Rows from block 0 of the decoder, named by matrix and row number. Rows with one number belong to one channel. Each number is 128 + 24 x the weight over its row's rms, rounded and kept within 0 to 255. All counts start at 0. Numbers have three digits each. After the name is the row's rms in percent of the matrix's.
# convs0: first 3x3 conv (decoder.mid.0.convs.0.weight, 192x192x3x3), inputs 176-186, a 3x3 kernel for each
# convs1: second 3x3 conv (decoder.mid.0.convs.1.weight, 192x192x3x3, transposed), outputs 176-186, a 3x3 kernel for each
convs0.69 094:175141174114127101165140093125118102174133107142103112139154144152158118135097116139120118081115161091112154135060125130153151079140124149135130112064112129142113163124145142151104095140150164130128090116110143161144150158106104131113167160105155138123129131145189105144101159134078098121133115133
convs0.70 082:127081128119099122145125083139156127143130113136086128128135147123148124112124127133142114135131094138108152131109172144085104124142073140103109118206071104082116122160124109133099137114091153102103131141144140098113140121101138148098153104114146139138131120103154135140133156182157140108097130105
convs0.71 098:141133146112094137147124110135117126118138123106126121122126152122113107102116121125134125080106125134128137169140100145095112105089176147114134136121086141104131144099151105124116134123122113155160122100126117161140094114085154154131146146183134136138139140118143176125125100102128141138110135134
convs0.72 105:128139107139166149082164149141079106110126122107140143165132139142133149146131109142090079148166121070131138137100138097117116171059135103158123161061154154159159145112152112090139149187126094129116155159116164105115128137138120101130115122075134134116152162144117148085142138126122153166115116205
convs0.73 105:118116098091135104159115124109130131120126136148091120109115108109095153100185125111135098118119108161114110164101116133149137114157129122059151090153097154092157100142151130140129113206115102151133121101127141129133140086125095174111139121119130162140133088122111152064156131159120181082116135081
convs0.74 104:138117132110106117152089162153132079106122119121150112108109123135129134175140140104110101128105121136148109150111099162118151134072114069161123158113104119173163109132134100127098136157111114117100118087141151106158122152114174132121122146105133126135135166128153100127145135108065112117152112128
convs0.75 102:140135159096156191115132162164125119109110178116111138135130146137119116146085136122121108145118098168123150158058116108115065146098112147143117149123117128167181173131155099138100146149102182115098167121161173124104170127129098160133139105127108130100092076112141055160130084105147118125131091160
convs0.76 098:145124098125145077152134178126107167139126136077138130152129105126121138137098095133084118179098138146184153168134166126141114106075153113170130143127116096113102154108119112133108097158109140121163143125115099121150139110148149159093085081157165155106095123138096110139119085088125134117115113162
convs0.77 101:131101095109144147143143132089131150145086129116124103117104144118126094083071102133133100140148143110134151156109113131092149137060118106157109118125168118131118123155117102132161128138124169129121140164147125148146137133139118150102136126127141155132110114164116121099130128144152172126129137124
convs0.78 090:178113128182114106102124115101162141079117102080138188151137153136104105151116163114129146131158138122145088159108149182107150121111116102158156142181140112120140119172081121076107127153122143079133123126148166076157109089117102175109101149131133122155115117129113135126098092130192136134088091111
convs0.79 094:108102145150164126179143144130144204155091085165106131143150108129134154133160106129125144135089104116162129170141143158093146126138137104129091099134101110139061127155099115149176143137143132136113165198147139109130110128155143154105138104111084140120114102104133098122169139138150098050124161128
convs0.80 088:134100094127086114143099157129122119135091107155160123170125069136096095152098116149127126142112137098123113067150115145149180178073133132101127066131156092130153087098164170149183138105121075117142121138112127134109148149155158131142113114134121110140174100112160140149131110142123124094103143177
convs0.81 088:168189148141146124146115156143114080100101128129120166115100100133128123106142121136140118175103141146136116126135126117145128128130146143117094116120098179116134135132117111132158144152114128147154089114131112123135161149108131144151128158140138095077107138140068179137121142115110129127121105103
convs0.82 122:125104160158149118117085124136124120140144124109107155108125121114155113159165116151137127136087129128119123116146125168092147108146111142105162156139171105159133124093128089106143163162099177129129119107130102153116118125117188092110048129144168124175150166131120041122109123151097095136112172159
convs0.83 102:095158187154120128149130124110143121128112123103126149142137112131144131135160132133120112157109126129112147114142121146135152115128109136130117143132120121138119090123126124136090112124164130074150099101088122176127132117118134087135135117106130122136114108114111128136154156121073095138136079149
convs0.84 102:088119134103141145158153120112110134127138127136107116132182159123089154121112120131143123134200134128108092081096126161097096151114132124156110130142120130107124136130134135105153105134088151110163130113136134097145150112124118148107163121101130145176111138152086141100091137113139177092121104123
convs0.85 093:174147156159105131142120134098110149101167125141102126110098121175088128170118142104133129130164139162118079078095164167099149106102128165100090134119139151138126078121126139117125117154141147106139152099099109175123143179151092095126093150108099156176104159113138130137118129162092138177111114130
convs0.86 100:207126144143121121091107116106065184157113114108151088127135120141147127163141114085152137126107137139111134051117142119139165209141189147109110121139114121126086112113141093137170139199104183138145154153114142149124138124136152118120132171162167122130124087136118104115152153154131161092131093151
convs0.87 132:112101121146116110122123106099133101131160137103101152121151120104099107117108154166111131080157160099179106149091147133121126110174106132104134103118157124125140148100122157116096146109100128131113121103159158077138115147107132110156114136118098125125168125116123140123102142165125178112095155136
convs0.88 099:111133130147161096091128072131101148177142139129150142138130124127110169109123149129141122097156131148120123117121169128136131142135119126100140133130181116085073117098076117156110115157110162147109116138161170145083129163134132121095103102098066076118156110105129108151142112110091175149108075125
convs0.89 103:121121152173102120147200129159131122069112087134099155140114127102124128157115157179102107118107116104088120104110140120100122166151145122156129160101094086074136103094092103097121127130140119166102103131146096137144114125161115168117120121118118075122103112115118169119129135137113157129097123094
convs0.90 087:097117157133143124142121082125127121132095154149116143117097137131105114124155143130118110105143153107136142121072127140161072121112164117132094091109164124170145117142086119104125144144126119124131153090117123144108147172156130111206126151113082100090179137147152115099132177125154095123133129136
convs0.91 095:172161142147136134152100124116117139156174169084099103139104116127082128110108104120113146112111106126174131154166128171162102096116130122092145110160123119146144117128131082074136137121102120120140131122121121117154141107097171120119149150084130111130090105107137126128147095119149178108165118118
convs0.92 098:112119110109156090126142106092120104167133141156051137196188126121147169109152144128135136143119146141112108120120151147128162118160087124106137143143100134107141141134143075127131134105153122164140144106125146112120123155118143110144144129122116154130148131138152098148118100117125143177143099122
convs0.93 089:122092107122122066115106145128129136131087138156108112125164130111108138109080121139127135124128131121101132095164138145130143142133131095118119173145123138133107081137090166163130098128136099117118113124122130114106155141124142128109134108127162153108125130164106129120129087127107159161157159111
convs0.94 088:133142156129119162121108155132124143165125110149155160138156099138114127124164142137170158153125107153114177133118124170120124176180182153171143148125122122105090136087164119173148118139119109141136138155115139107127125120136107114124149132075131079135153085134157143150106169124122121132164088107
convs0.95 107:190132114119143143126140114106108129080137113150098159117146141110113107153106144105145136160143110172109120115136114153118140109088159141136110107149171054140134151111102110094132132131120117104141146115156128148113072136101177150109134097134141139139186118132120109150138111146149168138124133155
convs0.96 095:140133146118073119115139091134155111118119141123082103137132113116154175154150140159178119144137166091133109140120118062160137113081092094130169127080110107143111132101141131177121093124143077160111094051147112125113114136070094122129096138125129142137164089137107172136167162143126115091149122139
convs0.97 090:128156159103092149138112157122133128151094151120132136146164120153082106170141137158136107098159086119145118106104150170113165153115092110126137114119140127126137137124128153133103135151126136108145156136106170093141117108123150161141102070125092081187135148163162098104131165150115119149147114124
convs0.98 091:111099130098099124109145116115091105110120160158092107144102118164132105166117127159141118134120113103136116145100136092107132116140167090161111114139085118124130116131127109167142134224128157121152078122108132110064111139103102151149124157151139113102116152101091156134131155131125082153131061144
convs0.99 090:132111120145142108161165122140098137143135180121119155136135122121118146103124156106166142136103129140122147086134105133090109119089128127146125097132109153115134158097148089101119098161087147136137143111114120127130165087142095145119125109103170135157155138139104117138123141138163153116183101119
convs0.100 114:148143159136143129055156133151133113083096135163160128095122138146142143178121103159099108143124103116142128122146161116043092127109108104173106147143122101112132138130129114131129132160124096169135146156133138135063126125158096122103157135123131154121132109135132156135143129109094104117123156199
convs0.101 104:204091120180122134102173101139117117188143126097097161149117116093111147072154155096150143161110131118093130096114163135162125124099134073136092118099096103131145123125159127106124102127136089121172121140154120126138157083136121146099136138141132147136125144084087104109166136123136140146116090144
convs0.102 088:089141154151132110090107106152125131122122142124187107134118098144097174165109135095104140148112120167117169181134148099113124172107161094114181101104181094156174130092110149144111134109143118147155116177121101138149138116141128128136112137130114115139106156136100095169097144164176096156140096103
convs0.103 106:108106125144093106117166136140100131132125081143111117117160119096135127107128145096126126135143149060138132094114112135116095107063119127088115117158115162152089110182155140104128129118142147132116154117117125145139108175127134062105102105126141105177122143040150072111147120142084141104159133114
convs0.104 102:125115155124090093137119132156148128131123155145084161122196086113090119116150145154121108151132121143122145135133102099113093135135117104050174113145185128094067170129150116116114128149109107146133101127158183115100154086120155160160099121125115118107136079153184101135143126099128128147061203157
convs0.105 102:120128140096111099105109140095159152123132120183111126170103158137145151130122081098182143085167109136152114122111142126137114143141117138125101151128104137137116097126135161147195101177123162097149163056126128139142099140120149114107134193123149113203110099113112185116102175110092196162132107095
convs0.106 092:112097145095101131144099162106090129137121163112147139062132131132125083127087107140105143114103103118120116126149133141185096091111088088132093156142140095178158126121097138096107192116093123080128093138136144105142149135128157097111176151103111112127101109123124122121119122113173167110103071106
convs0.107 095:110082140122161132126179141112110107166185158156068130138125104088148176116128121147170113105117165126120110128159114137143131133117125124136147092160170169150103135114117150142148122128123130159138156101135133177080135134078160096114135122127126099122103128130089106133155121079060050166153149105
convs0.108 094:109152105141146129135116124122099144114141160126127141127108146146116108102146116142089104132135105125147137123097102126071142090128149129103147129132104146125128122153118139096116113149087117141078079140124124087119152122162082120130103149124160147134104140130154116109168176120101157117179088131
convs0.109 134:128150108097135116106124134116127103102158145082129139138130119129147109151108103104131129120089172132114169119109147136141124116135094072101133215055097141034155090150106089128151140117129136124133117136113148133098122104129108128131085192116142117131114101177115120152099115127151184122120101093
convs0.110 111:121158086123112127161121121140123140085142147118099116113143130152128124116126132131126111122118132148144153170100099135130102146068157154117139153111080152111110091113123160114105095106157096134129090116134138127136086102127122141087139171149158140092132115175105130127095072115144108097153154107
convs0.111 088:128131149155118125139146093135160142119116144110160127108141127097110108115088118122100117125097146143112126081162099150119153127097134133106083113116146102160129143139097108166134146098141140127152126101119088129119182142162135110128120147169126083120145123150107099131142115093149090157128181196
convs0.112 106:141134101102145166119133122118147186087139131125148118150125140139103120152143141137147169129087113155165080104121175140142104126130120143137128103136147124107134104172150109130113153164103073113155128127119136120168107085121202132136118143089109167124147169135131115162135137113140067143138168139
convs0.113 099:116112107172076109148113154136118144116120156139146113126134150171166171136119105141137099134127104129159139124129128076118120129096083086092163103141106183161125158136109113097136140147103115124115100126112103114117155149182094116119139130128138143144057089131130115132101127125103102098213163145
convs0.114 104:124075178163140199132141134127120122101148130130127099139132082112100138136119137145092128120134129136105167086183126127118189067101115130117162113096178116104152113152132102101128186133161126197102110144139169105128116145147124113155093129120149086156125144167084138118143162143119134130144106126
convs0.115 090:109113162123115126097142111120130105086091135142122139170153131144131124131129125119135138107142140115128152159197107134119106115152141054135117144126158116145149129140111177171127146107123106117109058143133122100107166132128129188140118153138130126113137136152080121147078117117117156148162166183
convs0.116 098:128107144127162122044152118091131119181084155154106138131120139122091125147136150141133135174123122140146161139126134132110137150096116167149117125146157102118139088113182127101081074186170148138116129122144123141118174133061153172148094106152169118096127116132092120106154082141160216173112097131
convs0.117 089:140169119105115130129098120143117180109065110112176108176139110134122143133102117136105128127128141134145120170123132116116122110116145123106121177113153104121138122101133107235172160051155163124119120162136143108146091125150078110177120150134098122118075135124182157140129086125128141115137106106
convs0.118 117:104085152127119106111111149129121120148100101146121117097108125101169108091117111112134131125116090121161108146095135170149110125129125126079111100153166138138108082057169156183130121126143156100143094167134110120142143155108146165103168120141121106144122120113133086066180111122101175091126088126
convs0.119 116:090101144122100113105110152085165125187153162106094103113128153131106133130121121164104093141121127119162097125100122108134148166120078145096123107136121135151130131129110131147156124115108139118147072132123148139126123138108105111137177119135108142155148119120129115119129104152134129174139126079
convs0.120 100:140123128129140126139136101102178144187104114105107110142155109111120132122133138121090119160145126143126115143145116142136143104091090125165143137124098118108151132106105130134117100136157141088094158121150139076109152184120098109108107089154108105141126100127148136131098081097142219160089068116
convs0.121 092:139143116113171059116187105161117134107111110153152082160108131130126123118109148163121145173110140128105103128129137094103128159094154141141140133110143122098130091099137178095104103128129127094106151135148124107141135141112097174104122133145176132123139113118153101188128156092099122123126060096
convs0.122 085:139156166114141098108140114121150141126117116161117095142130118114158154100167136139116120157084102134123150119110152163125111117185109116121107158124065125138156121113121168160095131114147130119162151170115098112172141138196102124107139130104156109134126147156102152134125105144146150127101124131
convs0.123 123:072118143162155067132153107117140136126109179105125145130137116114140135127142158123127121123124145124146098121144101139128111098135090130155132168143131141087129113118136129158127138132100122169138166116122118145180108137130146091133122124154110130115141175164113106108123107141156165076126135121
convs0.124 089:119133090108139108101143094111135146176177152134094164133117125145142139165145129140144120091154104153133129130124177139159166071107105130087135157171119151105097137130144157165143140139139169153088164124144155111154133132129148154120091117101139175087153108096116148153169151131110076200119140090
convs0.125 105:114096138127081111105135093113113140140176156124119109146123092124124150111125152123125149065113134129133099131157125158126131105143113151147128090112127134137100137097093113138079107157153158164171090103147177071159098112124119134085105149112120133168153106130213124109169126133092140178095141112
convs0.126 102:094167182110088130132090138123143100096124139167172125162135105140144137106140119146135162111117117152164110161134161096133086089182124102111137110147150097131084125140151124130144140137114075089076130142110120135130155137121122090129109122186123110110123074129112129156119093157078139171158160134
convs0.127 103:108152150152161116156119105135134119140138155111120146156146149102176136131148135184171125126152120119161116098124120139143107126113143100161136113143118106131145132133161151130145133147178109140104125137169121128095115112146143099171161115127112134130144145128157128136142126146151156072105083115
convs0.128 096:149175120163152085128104123180137142140138133125118142145117089114167175112164121115100136097118103118163128136151094140123155108143157133120110168091152167149133124149106127148120130086155181152118115098153107128163155158117124137139107141139150154104140103114114105127097169165086085027133159130
convs0.129 095:111078129093054169140107120089140120173106083118183131109163136151116091100121110131129099157121138158159135156108079122114123128157163128131127155119107129115107152155155124106148146127102169095094109139095104128127141114108153150157138149131143088072162137120101153186096109121119154096141119118
convs0.130 084:180146148179119156110100109169098131110112132148114140173114151127146160130149108149146122079121138153152138162155152113118089089174152138136144126147152075115127116139157157188095115102091152141150140081136116127099134148144165127120125146122126107164181090107104123129161158095133105154193111114
convs0.131 108:115154135128097121117114118106133155109130123125114153162118116121112100129151107129129120109095078142120139125122121145100173135092179165167090152143119124148149146148115121130119132121136120091121154077122147123128144119106147124128129121138122146131079145156100091167116144124115101141117096113
convs0.132 089:100133131160132112144142102165112124147114133130140137112142116108152106143106124156110144118140115086170102159132101087100125145141108088161114122144143160083113151127154109143133130065117110118112113101128139129148116132114099129143152131120144159127137125184122139146115134124120079088179150122
convs0.133 090:086178111155155156143105130121116125131094134140166118124153148111126161153121156183163138101133118119135143138119048122106152136159151097132143144197137143114126117102136113117158117146095104110124132155129129080122091077104157140093172131149126109083123156148092121134131136092118135152115110109
convs0.134 105:154092111102150144136160131119116163107110123136096089113113167106111157141156126136156133119079119124150152113141156131086122150126124125133127156083105110116090129104134157120160154181126141116158121138075136154141083142104163161159094146102142131132153151162125097094166132185137168111148141084
convs0.135 102:140154071121140197165150116129071162146134145105103131112116111129101153157119099140134153086087138127139142087109063165146128164101121139121099107104142135122116057115101109101091111134103160132163116106139139132166110109113142132137130124139150136146182135137133129126171138144148125140099118165
convs1.69 102:166128117072094168126138141131128156140138086099145129149124117133147172103093127150143123171081087131146140146116109148127158117128155113164125125121127156104132110154118091140128123128133146147107139069109139128125051173136081139147176115120115105157109149156099128130093166089168157142125076128
convs1.70 090:180101139111204113139197116141137104172175075133144116132144167103121168111144135159091143084161165080116142135124143140129124135139173119105113130120164106121131103093157124116113177133153117123078109106132109124109066168110170110136112104109131106150142124112133156138125180139151127121150115154
convs1.71 102:149164137128153113123062119082113126128171079150121124129137114114152113142123158114108114126088121147139108130129125141131118109102142109134151156149153127080130125130104132110096141152119090150131129093164117108121096121121138150123111127127134109099163123086118101139152101136110126151128085139
convs1.72 102:130155108105145121119134093116174095130117152103142116127097153128104135145096109159174062113083165098069141125130114130128121164119109142123136130191134128146144100105164158192089164100136147102139155098125140140091143131162115186147137115131103168100130089183158145139108126152080122108108148123
convs1.73 106:145137142125155128114159109141125130124132120130103163154139117102097154130111142129118134159120134100111120146131125123145153131115107164072162114111132127137142143132118125121124092161113123151129149090102078137104166076096081159098109152109129159086147110141146143101126132114138134112139136124
convs1.74 106:143149142113131156110142126110115076159154108122123107192109127148173164091130169148159112179125141108150129147084119141131131134119149160113096141143120088154162147155156145095134135126185118088151095146147123137144140128171129159131173144095107178089128107105131135134148100172139166169158102109
convs1.75 100:128143128150142107088143137117149102140143131143126109128132143106124111071130108131087116137139114084137098120115120140157094127137135155145139135099100130154164148142121133127111122117128152125161107123111155093125112113121160115123129087138115160145102147154100114121106117117145159112161093111
convs1.76 098:116108118131121128110150118149127124134157124149148080139134113152064109101084112152149125175110087120133094116107143156128137140138135126141119148124146157103126125098119145135101135115115148124109106138108128116166115124125091122126089109112063118172096087157114126145119126106123093115102097126
convs1.77 100:114123152091100126164151107110107165140092151146117131119138103128133159102140137153069151110131133137129143142125145118173146142112103115146169200121151083161160145139117145097143152119129138120114135096140106149150161139113119149141124092131145175144180126144120198106141115142123152117120109147
convs1.78 091:125151154128113071146134109120126106126149153145118133137135083141160144165172136110144124128140106181125116152120111146115115106141127133084158129100130145118156131144111150136112162117144111128159134077120135143149134111111170083146144123140168099127111148159117136122149105120054090127156116139
convs1.79 103:098136118120120130113126132134121131122136148128114131090130118095072118139102161105126113120144157132116151130147149119116145150105142110115120155165154090156111131117101126121150120087112140111105165109095127156098109126129093135110113122108103138167133144134085120118138127087156106157189159098
convs1.80 100:131103165101124137166120134145119118086122139155089133106119146140110121097132100199120131121118157141108156092106138181103100110151120115105099139114131082125157101161161127135137161109111149126137174120126081109055080111150110121108091130098079136140101137149130128145133095115139137135142151139
convs1.81 094:136129133129142091103109150169118170149158146137081115130129134141160109100115112159138122167132102118112082116160120086145161126117137132164106172101142132100105152105102140099114113115148161120106127154075116114165157120145112122090135110143149095148124158170182166119151141098129099069098118137
convs1.82 116:158106112143141151093149137161099135119146158090128120120122133099112104151164153120127140096123123153100186103180131122131115111099121129105136203156133064118119111073149099156169134114153149171102109123109098126177108149166154099122087156150130092144167103119114119130123112144108113143131124118
convs1.83 107:115115151152127133122131158163150143156111122134120124155139123149137110120170082143116167103087179099155123125136116150121136120127129166146127099182095138089115112101068113134109135106130109110130115102143154136152110124186148111077130107115137112092095137130092105178144093125133152157124133140
convs1.84 103:125109116126140131122122123104153130109105155115141160135119162079130128117125100094109141125127170152159139111131189102138153145099070142147125189149148122119127144101173103138170199144127177137171109100156158136059106120130122124114140096090139152114155127090115175143126158127127123070176129083
convs1.85 095:133119103071124153132148123143110130112104104094143156121082114146170109162170103169129158087150130091137153157117148098127127093133104160120118150099093152142101150126109095117154135138118099129112146116131097104131143115135136138134111126123136101068059153153128140102094129112164105143140131148
convs1.86 099:126144122136122102097150102169056159167147124095155076140117151068119158130074113138098141130136138101112105121110154126151137108110083115136128142133100124119092088149133133138109149078119120133090095096079111123133122136107140175115132181131157091157136156158129182094100135151138124155131125118
convs1.87 120:166129129123115132103116117128129133141071090140087123091147130115117128101099125134130118115088153146162138136135116158120161137157138128110105121146137107147119135124111116158143117119105134147147132125140117139126146164130141112162125156119117122155123072171159130128145181103167123149138155145
convs1.88 101:134115104139105169126091142144126154104110107131103101111167133134130104157146135145137125138160114109159163132102120153140135109129129141157127102092152129107164138107127098139128149125114100121106139093122118142159136136108155103109126120141134139203129154091141170111062113140177138143102138156
convs1.89 097:098100123086107142117142164097172139123138122141162154107103145132109118130106139146122149126096143110109130123150124148172105124128113103139129158166144165134171161146146117130140131104095123110123113074116151097078124150123153138110135131141114127127126156142127158145113129133167151093096114141
convs1.90 090:106137138140105116108115111124088135089140137138186147158145158107146166090130110075092100132113166175150122132121079149193103117146122166141108163136144062039091104142137132162139128097144103135097131105117141197109118161148087119177120086130144118109082123123139111150108139130147097136136127113
convs1.91 095:168098153133140122175129120123137141108100099141130156176125166116193135138086135132114144125123139139129095154115102113140118143128134150141081175114173131125120127104114133149157123121109143173090130111119144137106097127102119091163149154168119134116141101152079123126082144092123084125172161117
convs1.92 095:122125116102109138134129132147153121112154102099119141112120126143099141117139091104113107149121085121134113145151108155103115178116127103111131132114178069142120130157131139093164128137087122138083109089118147147164139136124082135138146115142155134094092087150176142107101149115166135125121123112
convs1.93 095:111151184125140148132083137143155132152151120119094123163152113112129122145123171136104133172159154091172164139123152125180113126067126141118069135159159147125111149114159196129156165177156146149131127152115155113101121137168115123117160148128137120138145121102093112130131126129134140119154165185
convs1.94 087:112075110131155191111148133129108103085101123133195110092122137065118111123120086104169153108127126112094143091124119117147119118133126156169067140145156099095155103089149160159159071100129087117153129111163169151081130107122173115119159130122174141107165109134169111107107128132143089129120107170
convs1.95 101:134116148124094147103110103097114107160147104136132110138146141136111123125139131114103186128152158119124108120120137117134143104129089116067134128146109139122137128122119131161155147093116130135107131094129128121151143159160128146154155133132111117141096131115108142128151110113090124149118111102
convs1.96 101:105104120134129182148144116151141127118138140154118113157133113151120133170160120145095134115110092151146159105126132121124126158112102087161104120101083112124165131137123130120113140095122115158128164077136125182101100132128146123104135127143155153117134057127160107101141156110116107156144097112
convs1.97 093:123094135127157098168093141150161136153141176144107140078111138114152116126115087103125135168155150140122134131122092162140094143115102140126127110117167154113103108104115112106086143113109170118096171110153122140134131111168122094106092127124144154152125147096087121147110129135118161154084124103
convs1.98 094:129072093137118144123104159172144132128140149107177133114115135126163162121094133112168152118115133114098131131096123105103140151160143080200053116161116116173124125134133094108128115146120180138130140154109096086097138065149090158105126160115109104125089093145149137126108131164126145181114100130
convs1.99 092:156059137103125132148173126138149133152095120134140123135063165113171125127127101136132138128136184102116124102090106118110128137155139126146050120116145149102153146141126138140140172132167144203129138139104166117137086159161114129154155130090124114147122115116120111178095229095133163122141101178
convs1.100 104:108140121157116119101129119170134093129129162142119139123171134172097154130161142136100138118142099099150113125138124167098146134165111097088184132123116146153141143101118121090086161140123139103147092141098155110146110104104131171136121118107095121118138142130093120130103103127141133107146150151
convs1.101 100:165146168089096116136184151129135106114118125095171103143089133114133110077153116148118093117115126114157183111116144136121136092167162124097147125109129144104120117115128116112141083115150085130136076150120145119120112125129149103154139142119126099152110118178096089080124081139132147085156084180
convs1.102 091:119100098075122081125120094111125114132151112131142123109147133152110099155149124171164142137162163159116150158107114129111135115209152063103110129079137104137147121139108110146163137125124097083162118127084136129095123121167150129126144190094139120105120118129144131149139125143164107113157144159
convs1.103 103:108142129129136164139088128129158118130156142102116137082123161125142120113149162109137099138104142124120094108141145121144109145168137097083154130151089124086130101129135120115136168158153129146097120041135152133127118088103120090104131165092155144127179127113153080148127100126161135109130108157
convs1.104 106:106090123156128125161133098148102144146151136110156097071140118114142118167135135084114137087201153143145131143149129119135096118108150127144120127143107167103101114113154102137082123103114115087160124144116155157110093154127126111119126125125140110172111141099111130161113105096156077149126139156
convs1.105 100:161098135142128129159140126125157117152165138144109136175152119114105109137093171161123110175152128108113122148105112138102169106072166129171126158102198100147154092108142076086124085104123089153111123114116122125114145096092175141109126152135157100134175115157142123123119094128106130125112124150
convs1.106 088:097117137137110154105141116100133128108133126143146150105136122164141126109117091126143152132142120160128110100124105155162160104120190128159121143094080121127144125079098150137115149135130126108171095168126114089151105089156086150137107108140122088145155123141161147139147153099109122148108145093
convs1.107 094:159141158107125118168144155128177097168131135133150110079094123132116175106149093150111092125143114171098146140131140151101093112160179145152104108109122135150135124120123154143125166096162163126139086140137130131112116162119116105146151102132133073058104088105160164115156109109122135132091095120
convs1.108 097:127117139133126139133108111097086115142119113116143138172124107125151164179128128145140094127154130159109094105172145121104148116108084112111122128172138131129132098143124135060102119137120147144123161153131120153132149137162105129146118128131149141149115139105149121105137120126115183100130132159
convs1.109 124:119076154094127162103140119114103133163099108120163154125124165072155178128090092173079077168093121116126091127122154116144120115119096146196083123199066123168140099183098153163123109101127111131137110150121150141109104112168135137110154117153145101137124135116143113120157104110101117134147122131
convs1.110 115:137125075120179106169142150137127153152111111119110101112093170172080116138092133189132124142103137143183167120145122134130125142137133133150120096198136093107151123137111073143071102128173132107162109094160164114109159095140143128105110140126151152086146173137167106130118117143150143116110107113
convs1.111 091:138099122137121130132151147084127123101133165150138144111120161130117107130114105106126131097082071146118143149145115138114142128155120089140131148099144137116125136126120147129109130098089132143122111140126130186194097130138178149141158169102104128124120145095145138142119136146149098118118117135
convs1.112 104:167098122111146146121117130131136154123121117159143136102090084145133118148148149104105116110135129129090101101129111105094143138129144157129091088126197130145118139139156163107160105110146134136126143161142107091126157168095173112133152173140124104169100084135144112078131158069126116174103128097
convs1.113 104:107115132119149135125075101125138106146143117120103098114129114138127099134166130059066101146126096193192124105134127124113130144146143109135070148138153091089120105087140143104152156134113099123144097106111159163138159142115143145167115123087129168138124105128081141141123093123160132141131143098
convs1.114 102:163111121124110137103083139113146087100100148094117156102112123131097132134160158158149130150116143128039101125139105117110128093144119158150108104114136110123124142106137172110138113086077131112094124145109171152126156129108134152101137150152155151133179122152123095108105092136158144120155125146
convs1.115 097:139134156165160149112118114101143177164116141116115097121083108119090092117119079105097113150107126123112158152129120126118121063151135117091076089156130151129134153153086123163143130075181148113106161133155118143135072112126104112086117137094127120149119102098091170136104133125125167095138130173
convs1.116 104:128135119155099147135144133121125160111115116134097115139125112131111108118127085115099113119071118121101122172176154120117140113090108137162120161143143107117148119117141091096140193157127120130105135188080133110176161139101143154133154130154145143137132147153157134109126119102121193082114092175
convs1.117 089:149120105138102135152131116135066141108111145134152109122104159112117114164172141094147151184094102131157158111097171116106104117182140113108111137085156120131109097154102106093155131101103107125098120150128123147130166101128123095166121110070139092166136136126093129107095163130162122139137128123
convs1.118 110:132149127148138117140130142120150107126125152098092118166118156102125105133146131100150108163176150117126052121134142089176113132103125153141134145104144141118148124127107145162169145157116093108179108170116141107130136100156140118129152103128143141115131168127146117132115135081114134128113139108
convs1.119 116:113119122147115123139153154138170090119103164114121153121115121149124146166117122099177121122082153097093112055083134138152115153120125147077109120150128131160097129068101168165113141177091140115160117114104154098122137113115113137139155142154140137106158136153124111125158141125128172126116114136
convs1.120 100:151174095145112135125112116111147115135126122116110141127135106092107127116167133135108139126112135113149139127120127147135089133176136132126135109112166136183138123122137120086120115175114123129114148094136128164125112104155135154103125119151114152124127125160119111142099125157070144085166098083
convs1.121 093:120106140098148143104155136110125119169113139145122138167111135105135085151148115153159110123109156125107150139089127143134105147124123154211065120151154134123130158130137144138152130142137125061122153123117154124168129127106125130090114099138085152140127155136095165084124148115097148162081135163
convs1.122 093:122107150137134129106148120121140117153094150159125116123133137118081141156113101122187115149141166125133157126128096120128168104110092090176098129145140125125155155175108164157132127144088123144163110192165149136166095136113092149144180115162169118086137119096135151096136141159089152126140092089
convs1.123 111:148122147133113108142152200123138130140149080134110153066141146132148141117158151127124098073152109134146137106165108112093153111159166162065114144111133120157113110102127169110167142136139119159164169109110161145101117138104100082131117105138122129096086125135084138152080126139143166102111094145
convs1.124 092:119076094124117122172102149145130108129112127128102151125124071159173133162157137167146105102161107132150095120121129155162110146160137165135172139105142107123057134122156159130133138112107060149114124096131135120126110125154120127156095126174142142132108134127145098113140127158089084125108157112
convs1.125 105:109149124124126149153111132125126106144102101142137106108129172127113141142122124146118085076137171100069145131106122088146139103126114126130127117130142118160114121123108126123108160165081151106100134129097178157146153139088131144136152117150153136118167113106100129144134125115140098131108138128
convs1.126 100:104140145123107152093119162078094124100150172141156140133170093091138119106121118152098099142141102150119108210140131138160132122123129124143114128128139119140097134122168090113167120122165136164146141118119130106125150134143083139134123139111120112120091129147112147122148121144125119111153115108
convs1.127 109:117138132135130116106134111127106183133131141126124133137082078125115116096105120097118128083119183071096189139142093123146132131102126131106148135137112128150159127139118089110104129117127113123162142123116162119141153135086124143130156149161135131088157118073115113081084189160115124164129128145
convs1.128 091:134148106156159193127112145162168143105141109099131105129140138129113112163117115107127085144184146126092148146147120152114078166151123159152129094124137098078124128132115109140144106153121110138121168152094116154116124115151057141159172127118143159174150151117137088155123138126165152114092103164
convs1.129 096:108121151179180121134152127145155108101119142122128124149156160161158113098113127087103163127112145162174169117120150149144104167114101123100104157101114144125150153106120095130127136155152074116109174147122161140170128113116129122117147087141106115119132068113177122101120129137111185103119095134
convs1.130 090:185103120136144145168124087102108078176168111179116105119163164143057088119071127079138159130159109179147151108125140091115078093118119145173144116101171118135141136129098081154144144137068131155129141107142131134179159145099153154158109163126146197139116153113177154086137141153164097160100129126
convs1.131 111:118111147076122189111123128115099127152122101088146114126102102141114131140138088151106096118145115124108127163106110102110107144149181104116107093117125181178101161120163148125140124125144165175099134130165102109147150145093124103112147086125138150163088093107123146093136100126166145096137099135
convs1.132 092:156112125136104151109140155089151123147122132119113142101092111128091079116145124118119111132116116102106133129169149108142103152150153134092098165147150106122174115158103086137116065136154087105147160119084146154111101118127152117110145143163112096127121103122139086110114114121106124103089155122
convs1.133 098:112117132170123149121148121092161120113135128148138139124118079136121105116136127124091144140195139100141142107110125111134143119159132156088137097126108148146085088129155173145144078107107136116179151154113122108106153136118122094099138157146152149120133082105139118183171138153115123127101118108
convs1.134 104:110110094171119115142130152125151145122110135122121144086124149122044102063158166114113099133141096155090098132153148155100127102139110178137130126141140128152157152131094149175122146118104137072115101151114125124118148143104098103139118107121154105118091104126122151090126154087112124103095134120
convs1.135 103:106143096072110129146114150126138126135123103165128148123112147136157158145099130091105083113129139118118111146118106144112122102119110074084156083163121126096090147149161083117187137107127129135121095152140082131098116175097129151140114119128121145120132096080075133133087097153140152145150130106